From a checkpoint of a small self-supervised image encoder.
Model: 7.19M parameters, moe top_k.
Data: trained on photos of arthropod specimens (BIOSCAN-5M), 28.2 epochs.
Rows from expert 5 of block 4, named by matrix and row number. Rows with one number belong to one neuron. Each number is 128 + 24 x the weight over its row's rms, rounded and kept within 0 to 255. All counts start at 0. Numbers have three digits each. After the name is the row's rms in percent of the matrix's.
# up: expert up (model.blocks.4.mlp.up, 8x160x160), inputs 0-159
# down: expert down (model.blocks.4.mlp.down, 8x160x160, transposed), outputs 0-159
up.92 100:124157121127131127126131132071161115099097125122111134117120124132147114117135112139099121135103187084154106183082116142139163118107129196141105111176120130129131121144147136117145109112118085136107124129118139129104101105144137121146142104118108109123111131105124173116147067125126058152095109145091140131131119107168146131137170128141152125122148116183151160157119121141150134162199138140130122117183078106151123113146099117114107126147119115147133097095100169142118090144141142
down.92 104:113148103123145142100123146110127118140176151094155169139118126139111114129085119119142113108149099145115155101140149147102147121151086121154148104115172139151081101144119140143083151095161155160134099121138071120125149119071115150105097130113152145132151151126115116141185139105127134078107132142141141086147151130116131104162089124108138144164131131123120074132176129093129169076079092134135139134139125158138141134111157102156121089111135139157100126111142128171118150153120170
up.93 100:138145120140107142137130125129132104099117124097084129136133147130165105126128099114112116134045138113142112185115152147176152126126105207136117121146106143111112094138118137128149127090113101123116134145137123121101100122133140100171078111114132118168141131126135131143175096145136080150104093164131144114121181125190154146144160144147120168121165158140144169141112112123115128159165122130130124113142124131154098110113104137175138143148104118150150082110141153118149061125123128
down.93 098:146134123126161124096123172098139115140155097112147151118163136091106140129074117131121131113154147120135161116120138138103110124114082139162119099121139163148094126157167110128087143106135152131105134127121082114144165122081127162103089067110116150135145136110112140125185124085106092105096129194128156118137129104149160085159112128102129138155123125126143082143165130108160154100097087135141171140123129140101144173144159123137174104129093125149114103123144108132120145130117165
up.94 092:108116132110147094130115100118123140134127129120133123060120141121106131138123103147139121177145133129122143125097123132071118114113153064154134127090145099116163147137139116120120129137164179149134126160099123110187133119119141160120139143139132129103075144144116125088098187093127132115120157102077113104132110119091144090182134125148120095150107100119117101081152100121175132118075128121113155150123121147113141134144144105107118133067128150136112105154135090133129188098126118
down.94 075:150111106160138108123144151085126154130139116141134111156157156111117084104142091149114111160102110124130099113126092133129108133138255124111096111110136100129204145132143127128176147160150149156103127140117124143125150115127136120136103145144148108142146103108102118112024094142121146118100116140118111155118127111137113153152134120133137152117112139124108122127119136124119096102121121125098127112133136109160126104125175138124156126137123141079109135143109111132115157128169124
up.95 097:159136128143159159127092130155133155121169114113112104116160175091180132098099126141125117113138125146127138166140117157149112130088148105124137110096126124119153076104138121144113126127135096134183135129112140104132146115120136109148152099075100127205094133139113126134098123102115163135104125141117106146069106126143096168120136106147124168135113159105105112095128130141137087123116056101132094154120178122100150104140154133178132139126098136121140098121169127107106137127089124
down.95 101:133163134169097139112169167123165123129062154133147193188118086128122130128114139121114135128136090150168139108116118089150123102158121124099102093102139150139091127119124130166118098087149127133157085135156119142106140143089133115133071148120148136136141146111126151184175096156117117097143178141131128113111107116131118153157109097100125088117107138162167107164117122127111133103135133138133081120105129110145129138110136115150136084179144112137118116124107163138132118113104151
up.96 095:162128126142134149123081135124127148105149105100135093097158160098155129116108128147076115123157174092140125135142129158132117136071147088142079116126137140103155111134131106136114128097127088134150138148089130109134135110127130103145133088126100128160104137146145133106112061034132131134075170176136112116104141106148162139148143128139107139141148161129124098112134131145118087130131084115123171159143139156102125128159118103174121145105092129146155091148150135132138147120104126
down.96 117:146115148177083120105185148125127189124088143106126128146133128128127181133092112124105160174116083111103143140129111139158098105135109105114116071127148115176087136147113118147132120131155132143125112110148080124154113162109113083111098115154113147137102129101111115149177120174101114121116163138105129128104109094148150153168062126140135114106126120166166136137143135084129174099174141129121124135092121097165135141112153109134142102140154124140142158117130131121147134126135147
up.97 085:125159102150116132099130125115173131064110150147135141160116159131138133153110127140100111101108188098182147148136108112150146139094148158110106089131107130129139047122141144149126141092112101146110130142146136145099115138143131142135109109127132127150180102150121162110149063112075118136104115146131117152131134152170119171145140127164106143108171102136132141163083124154133114120131120135117136142135116122145087108104110121152120109199130093126171083124141125134123108123092134
down.97 076:089136145121137140109135129107122107156126147105097185160095118164107123129112118088123125095129094136120128143140180135112149103161117149097137112088124136129098132118125181086095171108146136142174115115147115140140116138082126121118109103130158147144126153132169092203134121138158094081176117124155150081123101150139146123124105126110157117158100168115135108144161161127121138096128140114173092125131115160104126156086123084131127077110152165135121145103112141138135131114138125
up.98 109:122116116129107153131063092159154151077158140113136105105121155128139128154103141133138128123132149128126127115151135135162142166094099146109146123152092126149074101082116142164132143112094082129134116152131156101122105150159096121149139156134124110099152102158138162088168163083094148148114069120140123159119189164142122124105141138163133182136131109126133128100091136131144114144138128108158134161103096142146135103094097128142122114148145123148157107126156153119109103179105158
down.98 103:091201140111157137124141111139132142164117125171157183170131077159114123114118149129095116065163138148120155123133135116111136113164147138121140151082107139138132120151128132100107148138082153075150124137120146144089101142104142132123111138124135149139174133111132098180116131129163087114197129115139156127117095135119124152108120116087147083116108136101123134170152153127112145136108119162153114105138155122110134109091111079163114126120123130116125155136074141112130111102142116
up.99 117:158130123101091097123142180086132135146127117138172131112153094072115111086172170115145167153091142118129136119127131101137133150085112122075135144112107161140120125168140104135129109112138122110124132085117133160160167093100123134141129121124114145110096114148073160086134150134142146123088152152113137151110125139124087109136132103076126103131123112122146091143122115133170126119077107131146160147178130101134158153122145154100183130148099088166157108148145103132138113125127127
down.99 117:164135129122122106130137147101162184140177111108146097131157133084104064110133163144114159168106143085104106129135105132093107148112151122099126126154133155153140127134136088113148105124099110117131134122099160174122159110157097118175144139143128130124111092120092146099120144139101128162095104133120099198122147112120087142117165129114132124106110125116158163144122110163173089132109138113101167155160150090145115143142135144088141151136113122158134156181134119118106131114131096
up.100 095:128164098180123125132137109140153129083132140121171132096119166127140122163095129117117105107127150102117122110138179112167117140098111120145104104121105094120106059085085135154126163076098114158142154164150102157095143149126129142122105140094154133146193120157122153120174085088126134116112139120151092122114174150116137145144121105170124109123133124138118112174122107147130128121084118125139156123108113140132119106118094120154113133189124122133161088126132138113145142131111175
down.100 098:112145162112135154083107136108152078137137136084112166161121136121126095106170114070137141109110103177167101125157175124120151101126111163116131121095131128115110109138133184108148110088136143135147132122122151135138164099097129160160113103112134139150131124141135138170134131141142116094122103150160150114105121154156089114123150086116129155135097183094135130108097111157113067107107109116136088147159142157098120139082144140145144082157140099150142112128149121157115096111121118
up.101 087:148144086135110100115098149083154120079137122148114122171143135116119123124112181138099132167142142107122120098117089132164107122112140137118110111171127126127141110102146130166131115114109132111171089141130150149124138121168132052148106089105137104175137106157131163147117052135113134155133082158136149126135145124143092188134131148133156150137088175147112140158131116118170130134124095122154105134131126139153112108109105111167133126115126169140163088126088137129118129126155095
down.101 081:102163137116096134129140124158114112126093153097108188162086091159124134133121086128131090127143093132106183131103135128116166087174147131157172118102143114130126094161114152166083138115148137161169133110148111143117116167107150101117117137139138132141126153121127093191115142158145132113142141096129132085135126161084120119114093132102136112128117157123110137144139146135079176117141154107142088093116140120144119130091108102152103114128145116114080157120094167116168131149139115
up.102 090:135160146147124133116102151104159160109099125107083139135129125131150141126101122165087126124153115101170122150127092133129154109128111094133109099164109162123099118146125136139119091117132107172108118115134157119095110126148089069144152107119130120145103107118126187134157058114093105148108100152148137148144129113136114147122169132147139137146160121143147130161097112179148130126128128113122105172149157146169136083143098069185110121145129113188125112133113157144168133114154116
down.102 086:085143088096123114127142135103094132148150136084142162158118122149081126142114125122119102117154101107074120126136134146093164134156119130151149137117156105145108118161116146144141151127162158136138076118110121158141111142109120138113110166133143113117131163105132083148136125135153126090152118108122137085148162146097097135152088143112186136154117144115117101134182154111149188110117122136129121114151125132176115158116157063131101104087149155111098180111096147160133150139152128
up.103 091:159146110150118152102133165104130180138161104125140117173168116070155142102093142158079138150150112132122133131117124149115070124104134133166079110127132147140136097187163077141125134133131130144121118140095139139122169119113144093128109101129145130165122112111112147114126065129120129142093116168132141165125121112144101123168137139120129122122116123121114114080100180123135128124067107132109118162115173141154102102131183140156129126123129110152131124110147070109164135114117135
down.103 082:119118130132166108124107129095127104120126129077146118082120114120081110124083101107151112148140164093126125134135162127128156103122123150099151093138158123127117180117156146134167157109119134144117125134127065115131140154147093154138132151151119115138139170105123111125152119112093124086105130131095121069115149082142148146158093108139141139136142155130156134113148125114146144133136124121139179133106104114103145124125158126083141104093141185137114160141142171174080126090204129
up.104 098:150101113107126162127128163116153131191119122123149136123142133115130138085141122123141138136098097168133127119133140113145129108139132144126175115105118179134135173110104098139112160113134153099157133140127146149125130119106177167112133110166136143084100136101153109163130186162159115141150113174131145133129117131116127086100111123075099102130145135155180137118111151093107163107147167137126097107155099086094135088105146165083172124115121106121096108090085142100128102121118132
down.104 090:160137142145121133185095130163075114115104112136100112121124140122146157152149169129122075114150157072118127131110137137122129126116181103151147180161118116091188127107140111088123108137121085100112137136137142090111131111163140108137139146093113084126123115108155129135078110110171154140125104116166134128142083174142153142122164132113107149145143119109112112110107143170138074163143148117147107131097123124099117135156135140113132166104081134083113111171146130148133137136118116
up.105 092:139119153161131136120141146125140206154188118099147107168158135074136127111098099132079129148124102144133130142132146125141066132121112153135106111127144097178106117149132082167133184133131130168156130139120141138109163135124169108128120119112144117189143095125123120136144098159138126143127093167133114192087136132128088144141120106122134150138129111116130146105086173129146146114099086107139128127118140125118127076105167172137131122121125139155131140113123084103127129144114110
down.105 092:124116161119159109131088133100143071118089118129133125097123109108089132107070142099161122116156147115147132137157175109121160118117091130082151119127133127130115174081129140135123156111091145121157137144146096130118154143134101162125159145131154107138128140154141130149184144086114131086151138148143103104104148109137144149129086086127105115171107164109150105102157107139131158135114112115156142160107116156079135128122126137119126113106110185152145114110155186142124137069151108
up.106 104:152111113165130128135117125124136123099131130099112113128131152132158145110114127154105133113147168123149135155150084167139123142104136110146115106134123122126140098123150133160113097079125083136165132175118129098119103115145136081142133082121099134201117121150147141123110069071128122128095128158136116125118148108155148164158134126185098153119139156148107130130129117143165100124150090144143136157116144147103145085131107076173135146127106139148173056114154144132111143121079128
down.106 112:147130160148070144104172147128156164124075129119120164166137107127139168115106127138112158165100066143114129128122106129156102093169086114111121084117131128161076118136097122170123126125150133127152112121148117136121129162111138087105109116162144153124096113129124115168192124176136108130118175141118145145107134112141128152136080131128137099113109133157158139144123135099103174105155157119120081116109126099173115115100123127164119118167138090144132128109111141121168127141108133
up.107 085:133138164181156129106127126125149174113141139136113097147130128114128122142078109126082118125133127103153130154129135132172108159128112094124113122141125103134101113115158132142125152175130123175135125133138141120148161117143127102136124124111148110222129112145120156130129092144099171131131100119123113160071177147105077187121140066097145164143141128123114115101115109163153111113126066077122135131116163143165136114131157141141137108148138163124125165137139113109123158120152114
down.107 076:099142115108157133139091105129118063132145151099111108091093137138118108122151131090115089092131186117158124137111175124102176131103101154119131135124132104094105153080161175129139117095103104129152139155121130110131135150172094170147160157076114107152140161125141147138149150102096120099132103121156117075104139128133115155124155118136110148149133164118103109121132106166137093144145104119157137157128138165081143135139148119112129105139143150156126094137147179147101107104148122
up.108 087:120140154091126127130120132119123126121100116124066127113123116135107107110114118110138125144131122117125123169120112159096153123146136171080157128157116128126142131141115138127151169193126131134159117131121151116111103125142163122137148072149114105061093138127107144134114154149141045137130119136104132121159125109126137080121159168091191142145152124098148170107123134135129164143163131105127114133140110094127115125148112146129086120084105148107112155096122153164138098127204107
down.108 088:156104097137140144132156148124105161149145132140176147126141108124146140109101121138155139112097103118116134091108134134102107123127139129131156120142146158181120119137128083134093156129134129130123110118139068106106120110103139126110092140141154153106146137095132134107159131110161111099135125136123152131172148129134161074144083166103112096142157061172151106156167130077129150097116131180126148107144104133136165137118157109133141121122096133146118095088106101145108125200097175
up.109 083:118120105087158121105106148074162109142119132123106115093131133125111101147122151119167142114079129120180113100118154153122138111116143145122146126146119179113138131104165129121135083167135120090128133112130103151108142141111161167107141132150169125098133158115102102112137148145121128121121120107134164120160085137136139108093118133147177136124079133132160117083137136122157169132109192099102120096099051141112109152155121159080130121094134158115090115144110159122089120119119110
down.109 068:118127127174126129141163126152142146130102141192141143167120137159135136144166132109147092107148128151119134100130126146113120132161214101122125165118133132138213118116153145116091124145139140119158129107142105130124130142113132130116105162132116118137133113140117102144022101126139140096083125119143095134134102145098159128092140091135094133140113120125093100132119127149099086135115140140149096114101114158122149122125131104135118126152125097062113086144118106138131147135098150
up.110 096:125139110179113132129122128134146112091124143108144127104122147135124110121120104116126127131109123090126114132127173100214154127127115128108131112133110113130106117126130144176129127047112087130139138111140119085107106120140152077151133141111132135186159140156116144141165102102093138118104108149148139123101156121150171178133110109154114138137172150187093145140121099126124099122180126126145144127119120177155151085102105103161118131158122119158147096132167170136103123147122152
down.110 090:144159130127144127100183119115158159157122142128131158133150111149127120119144128098105148118116091168147144137113157095108077118205109098131125125101132158143096134168152125124116102123125193127119106107131121157109120142065124115130093112137148153133155094129091114141150116173125086142124185143135137165131098107105101110146115138123127108107099117126113123192146107108118137084080124146139144120154153131120138133129127109152163117165144100143130127153069091096148118116115140
up.111 083:136173129162139137128146115090192149143121129159091153151128115136133118152104213130129116128134104106105114109175075137134119109134112123134116158144172143133105110115169132105102113167125092124160103095129144129077127120116074090122114170118141118135117110125088150152121090148107161139141131100144109134115100151096091141104127118123196151143097127126069126129118162141131142143128129137183084128136098145164133108115101114120121130139145140154135099118097134129111140151116139
down.111 074:096112111092131119143116102122111126116184169125133110114092143159138098143189126120146068129120155141147139126078123120121160126106206122157162141147109127145175154107142144110108113137138129130174133085108129164116118151158122134137142176137163116117110141152136084092048146125137141118107096085142105120156131158095130111091128134151113150128133126119107118131144162131115127134119142124139122111161092171100129153146118122098100132115154135086109128143103127080138151154131127
up.112 107:110093135142144135114119069165121146120140136109096143123114125144113134157130115126138141124137072150111163111152159136064112125161118075120123137135144108120118128137110136128106155126153161156138118149138107098152108164128115122121091120109153142111128149155130098122138177116120118122126147123174126114145157140110149097156144162128107129155115086105105123101157098118101156112069121115120149143071188200144105132134130103159100118088141143133111133175163095165166160110133142
down.112 079:141129112152125104126149145075145143149132128163151117140133134117127088108121108155138111155067119106154041100100080122170115151113230152095119102095108131148186143118140127127175152137122121138126140134123142154121153085128144107154131138141151123140138121117125154119048083139147145104128115145112102145129147122145110135114137124129159101102123139150129154144104124121127086136153151136099127108162111099147142115110141138114145119150120141097146108097089125119116132146143106
up.113 106:156135134160084116118131186086139123127118125107122151189142149122152157075130119174111130127134146153120113145145071175110140127105124117157116103146114144122125081166117126166124126081142100138157114150104130117105109093124134091133131085113097138169107125125140139154117085106133111128122127173154157125125123103175145130126135115178136121131111129135142157143125155131162128111162100152164065172155140124120118095125126097157125132112114105159162089077141130129145139133097107
down.113 098:124131131150121143134160130152108144132078145138120159127116080148118139124104096150120120156138080113116136130084129126150130104176118089107135121125153143118100142123107142171147125110152108149121103111158115112092113174115136104086118174158156101118131132092160102150149084174121133113150173103114160105134133119095121153153079146134154100131137131158158114151158116089109162098134159132116124098142118074176119113121160104096112120130136140124071165115105177157131163127148134
up.114 053:149115119110126124140156127164108146157114104143149104154158153118116163172161115091073136152142134078111126115088144090122080102145123127130084129157119131140122165139150103138137089146093163110129138097119118122114110120153129143130059135075130126145167144163148104121136110121138133140100135158141112155114127158129142159155106160113122124136099112160128103122169146128103125151116132122123113144111098168144073182102126112173113151088121143133143117190157115137165137101107151
down.114 044:145109107151100142128177113178138152125111171134120089139103138144093151184162140140108168140159130119137140170099111103143099148134161119126105145150160158121117144159140141124097141114104150115108104081132120118182082142125096121128096161143085166141134130108124090115124098162112128122155128093105135099107107149101142104130091118151131122091128118129109157122167106110069098128147111140121158096106119104148130192116141090092139116114179152127134142152145108148129131122105144
up.115 108:137128151138154126130096160148117147161109136113154113126136123098128136134101114137091098132137182106117127123148130094141105147097110156138116137114150119125098136113121096170130160117112085161141124135106166168125165133156146128127132185128109120173128086118146131126141078073129164126114142126147141188086151139109054141126119075132110146157120094127108125135071162159152120113119111171182146128119090136138130083103164161135125127118136153148128089136143117108099135121131117
down.115 110:112130138175150124117108121141118112133092141137149106095121123136123165122106136129118105082171187105118128132145173127095134160106106113155126134144095106123103167075099137153117149106062122125154168121159128121114116164163113164100134140139114132114161127131156133145165144094118128098149130139136121123101159135118168133139069083182107093141124120126124101128169119136125164124127119137177141148103105145090158119107115105111111112109125181164129121109122178123103143088119155
up.116 108:124167141151128120112105170091117142094131122094134100131132129111120128137095121135089109157139167065183124127116146131139139154069094143106100134127145130128076095138149130136131114156138124163115135130122118130160171119122109121147132144096135092191110139151110168113163076090105154120076136137113112119091134119155119162161125107107142158143100137149133106111132120113153131142122096068128138175114131171165158146136145133182149120108130141159147133170147105143143140135139123
down.116 124:156116158147104149176125099193092148126103137118090104103102120165188159126153133095098119147099129115108105174104176140152111124124121112128115147169132090109131139106102144106148097131126073126124148118146145080099089159178119091128171151127081110131102119122138126136116114156124113170107139093128118139116103098126136152119144145168112149104169116143108162125120121140095122165177162129147131129128113128128124091169107144116118173126138113127134096149136157106143113120121138
up.117 142:154125121105129111107133138095127127110144118113163125114163116094121139119150136111124155177126141101076139128132110140098074110123122155152105129134154127152122141176142087183164133144125130138104135102076140131129159132153111110132128121127124132096090110131088128061131124110119128141045119166079124154110199125107111097156142142130102104129122128110126137113135134149136150129080108149087193145128145141165120123127155148152137130116125114158148130161131101167126142114173131
down.117 153:163110144112124126096120124085154147116176115085143085118151139106118082116122124115140164172109136129103114124128114129136123112110161149127113116155155145154138125152126130143174137136109116122133145127093087113149133105171095154165117135151110125121108118147082099084114128129097078140082083136090117139125174065138153140143155140142121157130132125115144179094131104114134117141104092137100180141142128130150113104128140141145131138112136135155163132168182104170095130109176101
up.118 114:122163130119165140126106119135153141137124121060120144144127116122163143106122098168122095134147125113115113110121140196107129116090134130169101124139122216119137106120155127138140092104140117137096125104134136128124127150109119110126122144130124116112124124014154163128124105105131112131112117123136196134121144136102115132122130131174161114149106128101168099121129134126091149125115150138160123127126138095141051129142159123085119132134127091137070120104135112109128122142120121
down.118 104:153090111128135113146166152107101133164152125144109102119132156127131158126082118109129112144112134071090084119155137205109119154113192116133137120122132109124147109117117132122122173146130094138161130137130107090168116121130119121120116136143089115113113153094115116134083142137130097105132072124086119118148119126139155135154099173163159147153140114141137106123190164078161142109172147130098166123143105118148155134114174103122142121095123163120127119099124093153101131128117120
up.119 100:153106128102121140120122086152118133136112111124103082064153137127158146141185148088144150169136123130110135140126106122135102134142131126156192139167114150117139191119131093112142112152139115094106149103106153128148112123154165108141140113157109139114085124093131096117120178147135114169105107174097123128126120117117139097130136153111080134108164126140145137152126146141132127125143155141057163091109131096085172129125124121087162151102095141128124114178101125134111114105134126
down.119 109:120127138119090124144078148138115096090138099075140105139124162114103124119174128096146093142137159113118079133165111127104180124094145166141119168167106125111133127129123143133161122141103130129142166121118150130157134121162121139167121132132092089110103136164116114114112121112173117115089084138112108112121144132159157138116151095123154167130138156101144158089101155186110098196130126073123091155129112142118109167141094136128107142105113106143155139164148145146131116121127111
up.120 097:118175121143147124127115100136115131097142140115137130136119156137119135154101105136095113098140150104103136166097201118158141166134091133146115114140069112129085084103100144150142152097113166155112147149155098122117120145121121127133094121117155120154191134134112126132178096121131102113141150115127105123090167121119157172178106125153140111128139147121157090157143088107124126121083119111111168145110192128167113151104109100161145131159112149143136157134122154116147126109154155
down.120 092:127123129095122158138100119155139107127157100097094117125132164097153102116154098132126137143122120142145085126131156103101126128089100145122135147130140132103116095127143161130145116088119103162103158145102168130158168131139109150140133118111118085136133101134138121096150129139135127130126071150144131142114150167129074101127199138121156173133114158099148139097077100175152054149096112100107090167141149115119112150107145155121140137156132102157137099151165108156123109146098107
up.121 076:129159112180120149099118127130177147083135153145134133136112157139144145174108095136119120106120131098138141143150149134193128147110116115122098082159086132134093070095099149109101152072126099164129138155168115131116116156120135097119124117093143140160161129136116146119169086131074159127130085138156117142095138151146152172129159107159120140116147142096137109139118107158109130113133112104118124134111137141144081150126117125143147104195142098135146140144161129131167127124098154
down.121 067:075121124079185118129141114090140097165142162146106159140093117153090106133138158107133135094115097147157116137119146127098134140154164135047149147066102148118134123110151186096133148107138157109141126108128152160134132120074102149129136130117166134144126132121163136154082131129145114098174107129164143108132131155127093113074128146106133110149099172097140129149165108124137116114122131128130124132156150141103136151107144109127136087151160137122145105099098121123123105107129087
up.122 099:123132113092119145163122065174120092125109129093076116093115140147160126143107121086143123105117137129132121172078179139195154160140103152124184147133094131102107140110097148160128145118109118115146146132142130112108085125135152130155129116123128122138140127155144107159158163135154114147147101118134124113118196124128140176099116144137116126131175150153122148156124113107125121151168137127145142123169120140111116101131077133168093143152117124117148119124105177106159083108121136
down.122 088:171105117126156121116116150103122130138166096136160079065163129116118116149141137107133132152112181140151130146156115134105101138122129131149148117136154170137127159126150110089124126137097136100100147139110098096116155093109147135153128104140079162135147128125085144071132147116120106136073123158096127124136115079174155100148121139117114150106147101139138130151136146099139111112121116138111196120168109116061173128183152150105159139117087137124135118142138092114104130123128136
up.123 092:124223120201117120116121132125146126091143140091141136135126142128135113173100123143129106151136153090121116124118124145155119169123057119145121120158133131111005083112149135126134135107129122173124135115134120137118148134107095096130142138094144113180158143141106148135163091103104183118119136119141114118105144127111131144119157084153182124119140131128092124133118108145123130124128111117133138133122119152155131145123112133156136125127137141164143144136158116122139154099117145
down.123 085:115124137088116132154108085160117101119143165114090109107077158166167129118203163096129111125121148133142111140126142145108131149106163116108144184147116098089139123113119178117125085116131103112154139107140157126133120130169111137160153177104112108149090108144152119131090137132144155143105092089144115117121132155106113128081186133156090163122117145102117128120095091168118079135155132107133111132141132160112123133155126143141110135152163100123129129166144112121138110089116110
up.124 124:137117142089147166142104122159100135171158127129131086126139134102172104136114115135110125144123179138131125119104172103151122142089112179137139143131142116143100140095118088106126124101100098146119117138119195168150169131175118136137129164117099107117137087129145112105164130128122145152140112118100124175118180154127047119112149125150109177119140111116116117139079161133159111135130134150113132113141120166144138139110143186132133133142143132149127097136115101099098076147099118
down.124 129:105119115155160137128139101171123156144095137140125128116121092152138176134123145147097131104172126152135165143110153128096129145148091115158144143144093116148097146120104129140092127090120145124122136118153119140122087184125135120075102129164147141121164136121152102124196129144147126114165153113132128136120166158077145121131087134157131095120134105147122096133161120096108193099102125145163124122081113136141163131083120087107109125101135160145096142111095129114105141145112187
up.125 102:148136139141151158123132123152122149130160099105144078107161163070174123113104107124113113148137120150127129156125120122168064122114126158107144112142141092118125133128136099145134171134109107154163120169118175127100153127121147110141122115128114096192125092131112139141113112142124137163123107162077098130113119135106048128122131125114131183119151139129117113124094159107154104143124091085129123154145152129095137074145158170161132123142127123148150148119126103098104075136116147
down.125 104:131120147172133138127117137127126117119081148123122143150106109122124134115057141128110143113177113135150169139145141115138157109111125141131119109111148121152127158091125135146091136077117135119149087167168095145124143148112125117118104134138173139153153140117175120166159117128122148090198124142152135111092158137119133143146092085123109125164100156122138075100113129132121171110134108122163064130090128112141130130091138121108125083120147184099102123069130169133114139113134136
up.126 091:139110172140134111121115138116145114092111126137027131123142142130093098131139163117099146124149142120141127168140085119148149131150144140082119120145079133105142135188145144150153130138108125098121113129127147099098118112152142108164145094127128116121132130155108133143112113153134078145106100152120135130122121094178135123133147108117135175132126179057149181111137111155154133135120080103129127120129136080135097131132107133164146123095116123108146143161147183138130122102155089
down.126 079:122166130141131170122153142140099147169130144178150170144117105160144158129120078104126078101138106142104156103107144120130120114154138140150154110097114154164107108114130121136087164120109122146157163115141122148113090144091128133103112106137104131096135150092115119171130137135119084101142146129122147131145119151110151091110088120097122074138132097152146108178155146137100150116152158140169118127111152125093161152105142077134136111148116112139106126103061143102123118173093161
up.127 094:103120146132151152121130119141123122173113135165133151067115125134120147140101131134134137138137137149151146110060191107137149156117120109113176123117081131153116166086130126140107125132120117121148116125126141123100085133131118177104161119117129123095138124135121140120162176132101101121192162117132133129121118161096143124134095143099143075150124074191130091144150142114178136126123134116124143141140099147122181129105104130090097118118132148134097137113110195117115161135147159
down.127 073:154138140159150096101144151125113108138110108068172134156175131098104134100157162110143127134132104133152130102130144125098092094155142129150129154127155113140134139194154114121154114117143182079101128098117121144138168103105163140149074152135127147151162105119116105134142093139187178095099132157129091132101105144149132147145123098126118126104085149106109135112109136122102114115126108143126120085089105134135132115085145136163165122124094138119149121167135078166118131122137130
up.128 085:136141145200119141108121116110169143087141141130112130135124137124131126159096159118120102135136133114152123110143131146179117134108114132144115134164146126108100087095164140121122144173132102160142102134140124110097145121131082104127128141093146109196137125153125150141141089124091180130093091119140098124077155147122105164095150065126149203143117136113103133095122131159141129126156090095152107141116119159179125085112133153130142108166150131125138128147143121145116148164116137
down.128 074:088137124096165141132099099151144093145146154145112123086097121152128106140186159112115079099152195140147162136092132122108169135098158144139122150128093126100141152086157172113096123109092099098182155106125140138115118170178117163138153160095131120133135162140133089128087135122102096114135093107153114094121128134088137127090159126143112142140122157112100113129139123170116116138125125122166127114131116159090142139156121110098120122128144141119101123173124165127117126112151122
up.129 105:121122106111139150127087088152133170101185130115126099144124126130142140130092115140100140122144130126112135102109167139164118186121118090115151123152074125147111132093138134164130143111075117133129113117123185141138092154183125117140145105129119101111129082137132154099146155129114166154155089143124145181109222168126119165088148157133152137136132098121117128116102128147142125140135118104133136144103153154172141139100091127165108117119134159141123146123119139087125124135159134
down.129 103:100191127123162131098158123111164135158122128157168180152138100140115121126094149145121131090136123151153144105134120128126123116154078133110122120078097152156082097156126132133122137120112168091137130130134110134122123136074142144115076122120143158141175135114108136152200132136148074091166138136118160121129124130133131151143111143098151079112109129139141117163148128085141154109098091157131130105124150123126136116060126094188136110162124112147138139126102108132121100126129133
up.130 098:141123109112131147110108129118133157091161117132158089159150143098129114128110140139064134128121181109136134133110148142163117131071147134111079123140129142162152124133166108084125138123141159102124122145110163144164142118096157136146090097144140128150121121126140134049122086112137125144096144156086113178121118125180121176157149146129102147114145163104131101094126150090137067136101117113117115134151136133096100160126136113156158124130121144127142089158123093100152121090109121
down.130 099:138121134159153121061163130135163133123133169106132133122122148126122137120085113130135147154119104134133181098124122150139106123143132105124122079111139135144090113133131140167106122126129165167122126111176053133164145153095103144120082120125128160155148121118102121137166122154067135092092152152097127112105137109119140132154090109154090118113115137133144119134137080103123138063128099130116169141089138117127145139093152129144168076161167138169124147143130106148103131118135135
up.131 091:131184117155098111109135190058131117108114132126172153160128125124129141145107120136144133122127109124131103116144097127140135110122083111135122107154159146129064071145087139127126152059144111167159131151135109162145140114104132092126109118106136141194121132123125163155144078099117178104140123136159136114129115109177133143127149089123148108137110140145144127148112116148142136107131110137150109176127127119121102141134156107172162114166126120180163123093148106142138143125129130
down.131 076:100099112112138093158129102154096098099140187113105112112066148157109114169162165130131135119129117108136105146132128128113135167138186086058131186160133114103151141105116179127162118103150148109104088106162136136123121134151090139138128189125152116133122115134160120119074108133133155120141106110156143090138170140094119129112136143145102155127127144113146120118170077130128130130104120113112124130135129141146122141151153127116100098124185142101121133144133133146136141083134112
up.132 102:127165131131134120108134139104142140110152135087143126169130151123131103144106101143097119116092114097151144139115198147150144154130089159123096109165111130132078077125130134148113154090152142162125141127140104137149140146113142102134100099120153128167144121137103134116216070141122104110101113166136118129109162119128137152151144121138129118121120144107140111140113105116124122102074130088114151153145172184138112152112131132202156127177112126177147139149129127130162126140130121
down.132 104:099121129112120115152084109149111110110127098104092108110113145122114118124139113117120130133141156104096067171149176117103167152092109158100126165158130113096128123124131171126167130108117097159116147114112168122129133150170103143154170130124095071117122132145148119099138116105140114138125091128132122109119115132147102123145168118141198177149144155091144145091124131172149119178118129091143113163139102119124102152151111137085108143099118152139135149147154169182135115114132109
up.133 093:134076190113126191130111109178120128154119117127020152071138133124170117095126135127120159131127104186151149134092136120148136130130134130083167128145100160117136142129127127092103108126111089105159112134131160107106099135137148124150152069124110125132114118134127113140124170165127116155174132144116144137128124120139124108126158142077116178133155117135156158133124133147143108137134133107109096131156129111105148111131111155138140125140130112115106126152136180102132089122129126
down.133 079:146165131150087128127151171126099096115089121157163173188129118136131155125154145089153081103101117137158109104112119129172122087167140141127151121108122140146134140139144125119140143131142147098144120113141115117123128107113160116137095120132124134119133152116120158196116117147175117085101162142133117100147093139179152123120096113084127100121126133163131120178107148117097120141176155145158078097124128126098162138108136097159147114169092097096129114097080127133139113142119128